Rows from block 5 of a small masked image model, named by matrix and row number. Rows with one number belong to one channel. Each number is 500 + 50 x the weight over its row's rms, rounded and kept within 0 to 999. All counts start at 0. Numbers have three digits each.
After each channel's rows are labels from the 100 images, of 14848, where the channel reaches its highest value: "patch colour" is the nearest of a few named colours to the mean colour under the peak. Only what is clearly more common there than usual is listed. The data: crops of objects in photos (Visual Genome).
# convs0: first 3x3 conv (model.blocks.5.convs.0.weight, 112x112x3x3, standardized in use, each kernel summed), inputs 0-111
# convs1: second 3x3 conv (model.blocks.5.convs.1.weight, 112x112x3x3, standardized in use, transposed, each kernel summed), outputs 0-111

convs0.111:586466490521381495515458469542435473484528516422573463432458460508378450547458503502461493603394492551547481488535541508524496400479501513570562545451587592504518554510504515567504528518532487521456463506460556522452473527458421517445488551453495470544443479368554502411562439480590545535480552455488551560600584456532561491484497476458
convs1.111:420521480492549509481505428574486531447582542575529470493500520431557623428464547449517491450473498473633529525417476448518541520428527503503555548482506540542508509476500468459530516389504504513491530462454424431471519522520440576552473460564390522457391515514521347482435461527552374430572476509538560520517497496472452507447458522491
patch colour: pink

convs0.26:487516498503373549490427494483592464525450520513518548478482548416440511514577484484532532569451562502536532520506511438554509519569562489505603602539459527532434559422586541453504505425470489436513481524478466519402533512525446555439539475388479472511429573534529488534536522435455541576452450375520575482544406522453450516575513438450
convs1.26:512455433577622491449443521443506516512496489430470550351503453522495459577538534495474527529433478436464497530512475460450490513480425480607524556475577549440449472513494524454432528512592538556537558515536415532479449527506341542484501526479494548429532534535497489546520407388573484540522536430458533545521433484444456505416458500454
patch colour: white

convs0.63:470638531505539607503533507414547552551423582553462422426532491547583487495499538481518499601463482520564497548540533504539559376390510546466526505511462413482444509443503534379510520422468441572518435475455410441489495477447483591506499559481544568492453539502508514487485524506489538468480515481550490488479439557470473521449435467615
convs1.63:426549563545492429480365563429462491512493449605527433498509494474488472494542509459495375514464403486496440536424464518600441440462505557555480440513541519513518509507384560454420479448410420502592543563476488482532498503453419486636535452566533519384510493476498480487491507491502496447510396476532469491523515502494455543497491438485
patch colour: white

convs0.31:457513466561519574475577476527562474493509545490588475477490555546422520469582523454497501577540498512537491533523497498502547560412593449548489495421564471347476442448493407450437502562510486529641415481596430538518458524532475539511513431432491482553489549548491523496476502435486551537451502433537449486532334521469464505490509546463
convs1.31:507522477525488496453500465472486422430609473583475540397572504470459554529474485570618457447487562540513448477559514533499473477471498476541589503453522464468449461526540454494507505530539514492454447491479637395449447388537545526537525602459481466502425392517496530503530418464484387541487439482464455454428471432512467504493617475463
patch colour: white

convs0.10:499506549545419485469541515558512385544494528522451389465549558482562543433620501393506526501483565502592477537488506527450421538476568386536539430512575494452491536424489478538497492467471512493547429484522502474530527495570607510432512354458514470489466507530523534565445470474510519483461529403602482490544444523464539511428516593532
convs1.10:566596467514477470513522538564465453442501533396576531505525525484392526374529517537587504374489492475515436464534485508427460515471616486496481537490621487425472456520470508438570495555474514527471486479578452490469570445526429518524512478507539551500596458549525548469498428546563469559455482490501502538532442379478400454479492580464
patch colour: white

convs0.62:514566558602493567502509580544448468544491503428545466522480405505557475510555542481494435486479520490592463490503476386471524431490515486516523501497514482496503501483446537524470504473536554487572426515587528605389436473452474502453526488362465495537505578301518512396548482520544571510512508481494573521541517427551568517488467451484
convs1.62:437478509468524449403541430445506405406495490517471473549527439554520608544595471479523532580587520501489565568502538416511507495547508460481442527449471515539520469543459441585580449434517471379521423507444544467435479448465492478440602463470498505551576437507568459483564469513507498484481483554507468466518483485454413444424603463418
patch colour: white