A small masked image model, trained from scratch.
Model: 11.7M parameters, arch nf_resnet.
Training: muon at rate 0.0067, 13500 steps.
Data: 123503 training examples, 28.0 epochs.
Rows from block 6 of a small masked image model, named by matrix and row number. Rows with one number belong to one channel. Each number is 500 + 25 x the weight over its row's rms, rounded and kept within 0 to 999. All counts start at 0. Numbers have three digits each. After the name is the row's rms in percent of the matrix's.
After each channel's rows are labels from the 100 images, of 14848, where the channel reaches its highest value: "colour at peak" is the nearest of a few named colours to the mean colour under the peak; "place" is the part of the image that holds the peak. Only what is clearly more common there than usual is listed. The data: crops of objects in photos (Visual Genome). In brackets: how many of the 100.
# convs0: first 3x3 conv (model.blocks.6.convs.0.weight, 112x112x3x3, standardized in use, each kernel summed), inputs 56-111
# convs1: second 3x3 conv (model.blocks.6.convs.1.weight, 112x112x3x3, standardized in use, transposed, each kernel summed), outputs 56-111

convs0.21 086:530448438483508497523501512508490532547490454466488501488481531477519488488448501543532493463475511510496514452496507535502520462488510495545432464472564521500525490520
convs1.21 104:501524499534484542503483453503534490513494515537484528481468476521494474534493524479463504489497568525477509528510466534457484476513516542507491505519540468503491501486
colour at peak: black (44)
place: middle right (35)

convs0.66 097:524480469528494471545495462439487518472465478462486517526504524505531469514537480514530517473494484473435498518455517490516495491496507522513514486506509515488509476517
convs1.66 088:530549493499479488523464518464474551450494511503522468464478519534487514510485481495492485506454492468448533511453544546487479476455499468499479483488486490516539505491
colour at peak: white (35); pink (26)
place: bottom centre (29)

convs0.71 099:504516526496524477504524527518532505500482524451512507504499502461539497476509528521472551465517487449497515480519521427516534511488525503511505471525504518483520507470
convs1.71 091:493529465488479516493510514504526491502468434505525479503440530458489512473528533515447510514459502491510489527514517479466507480522483521530477504496472488510464511493
colour at peak: black (36)
place: bottom left (25)

convs0.87 106:538520533535533499525479520485512493527521491481526512511457545509520523471464502495470491484513524474509487454504471516489481466510538501526500490478516499524499489478
convs1.87 098:548523515502509474539500569483542509461483472532526501548497542487467485471486466509521479462471505512496517511490502536520503442521489520533527505484483484477514497478
colour at peak: green (39)
place: bottom left (35); bottom right (28)

convs0.98 080:504517503505517495478504532529504511489491527500520532508491506459543466447505516507428512517505482525525493463489534528435504493497481527483491480483507501490516550462
convs1.98 082:505528520504504559539506465520497517479537517517551490530455477485500490527484515525471526512501492547502495548517527514447509513525496515478515487505511510487494513478
colour at peak: white (74)
place: bottom centre (42); bottom left (26)

convs0.2 110:539488454544486490487485519489519543506506476476470511486523525503501504557496492496512438509511506455451512509516479473487496500480528521467500504512478481516536514517
convs1.2 100:514519497513485471481493464485475500478526478511457482459491489462509468500525495496513490569531484490495483461496506475512530535498507472459481496455458504529501522497
colour at peak: pink (29); white (26)
place: bottom right (31)

convs0.5 111:511550509509513513488496491522508531516506475432495505493506479458513478435517498485497518415551488478506499534561520475473517481470513499537524485518484494492494517468
convs1.5 117:522494488501494514511491454538499488494481446465485490496459521480500520473516538480455566528452495482500537526512488500469544478529488497503521490492480490492443544524
colour at peak: pink (25)
place: bottom centre (31)

convs0.34 110:511500484548508532512469541497475508502531520505478517514492493496534486475489514508490485471481519482503489457526503500463468502407525501489506519481512481511508496441
convs1.34 106:479532494511489518532484480474490487542491509465516486501477516498487530511480544503518502522499445496502520542470540502485477498464474439483476470533515531518512521484
colour at peak: blue (25)
place: top right (51)

convs0.33 104:497522556484493481445518483489532500517514499503512513487517504492521491491475511485484497496465497532490473519522556497459509494520501515527506496498534498519543523510
convs1.33 109:487519504505514485501497507477490498525520551518512537479527503501510470510477478455509479449524540584505487471433458519469486488496481519487459492512531485534526468491
colour at peak: blue (30)
place: middle left (28)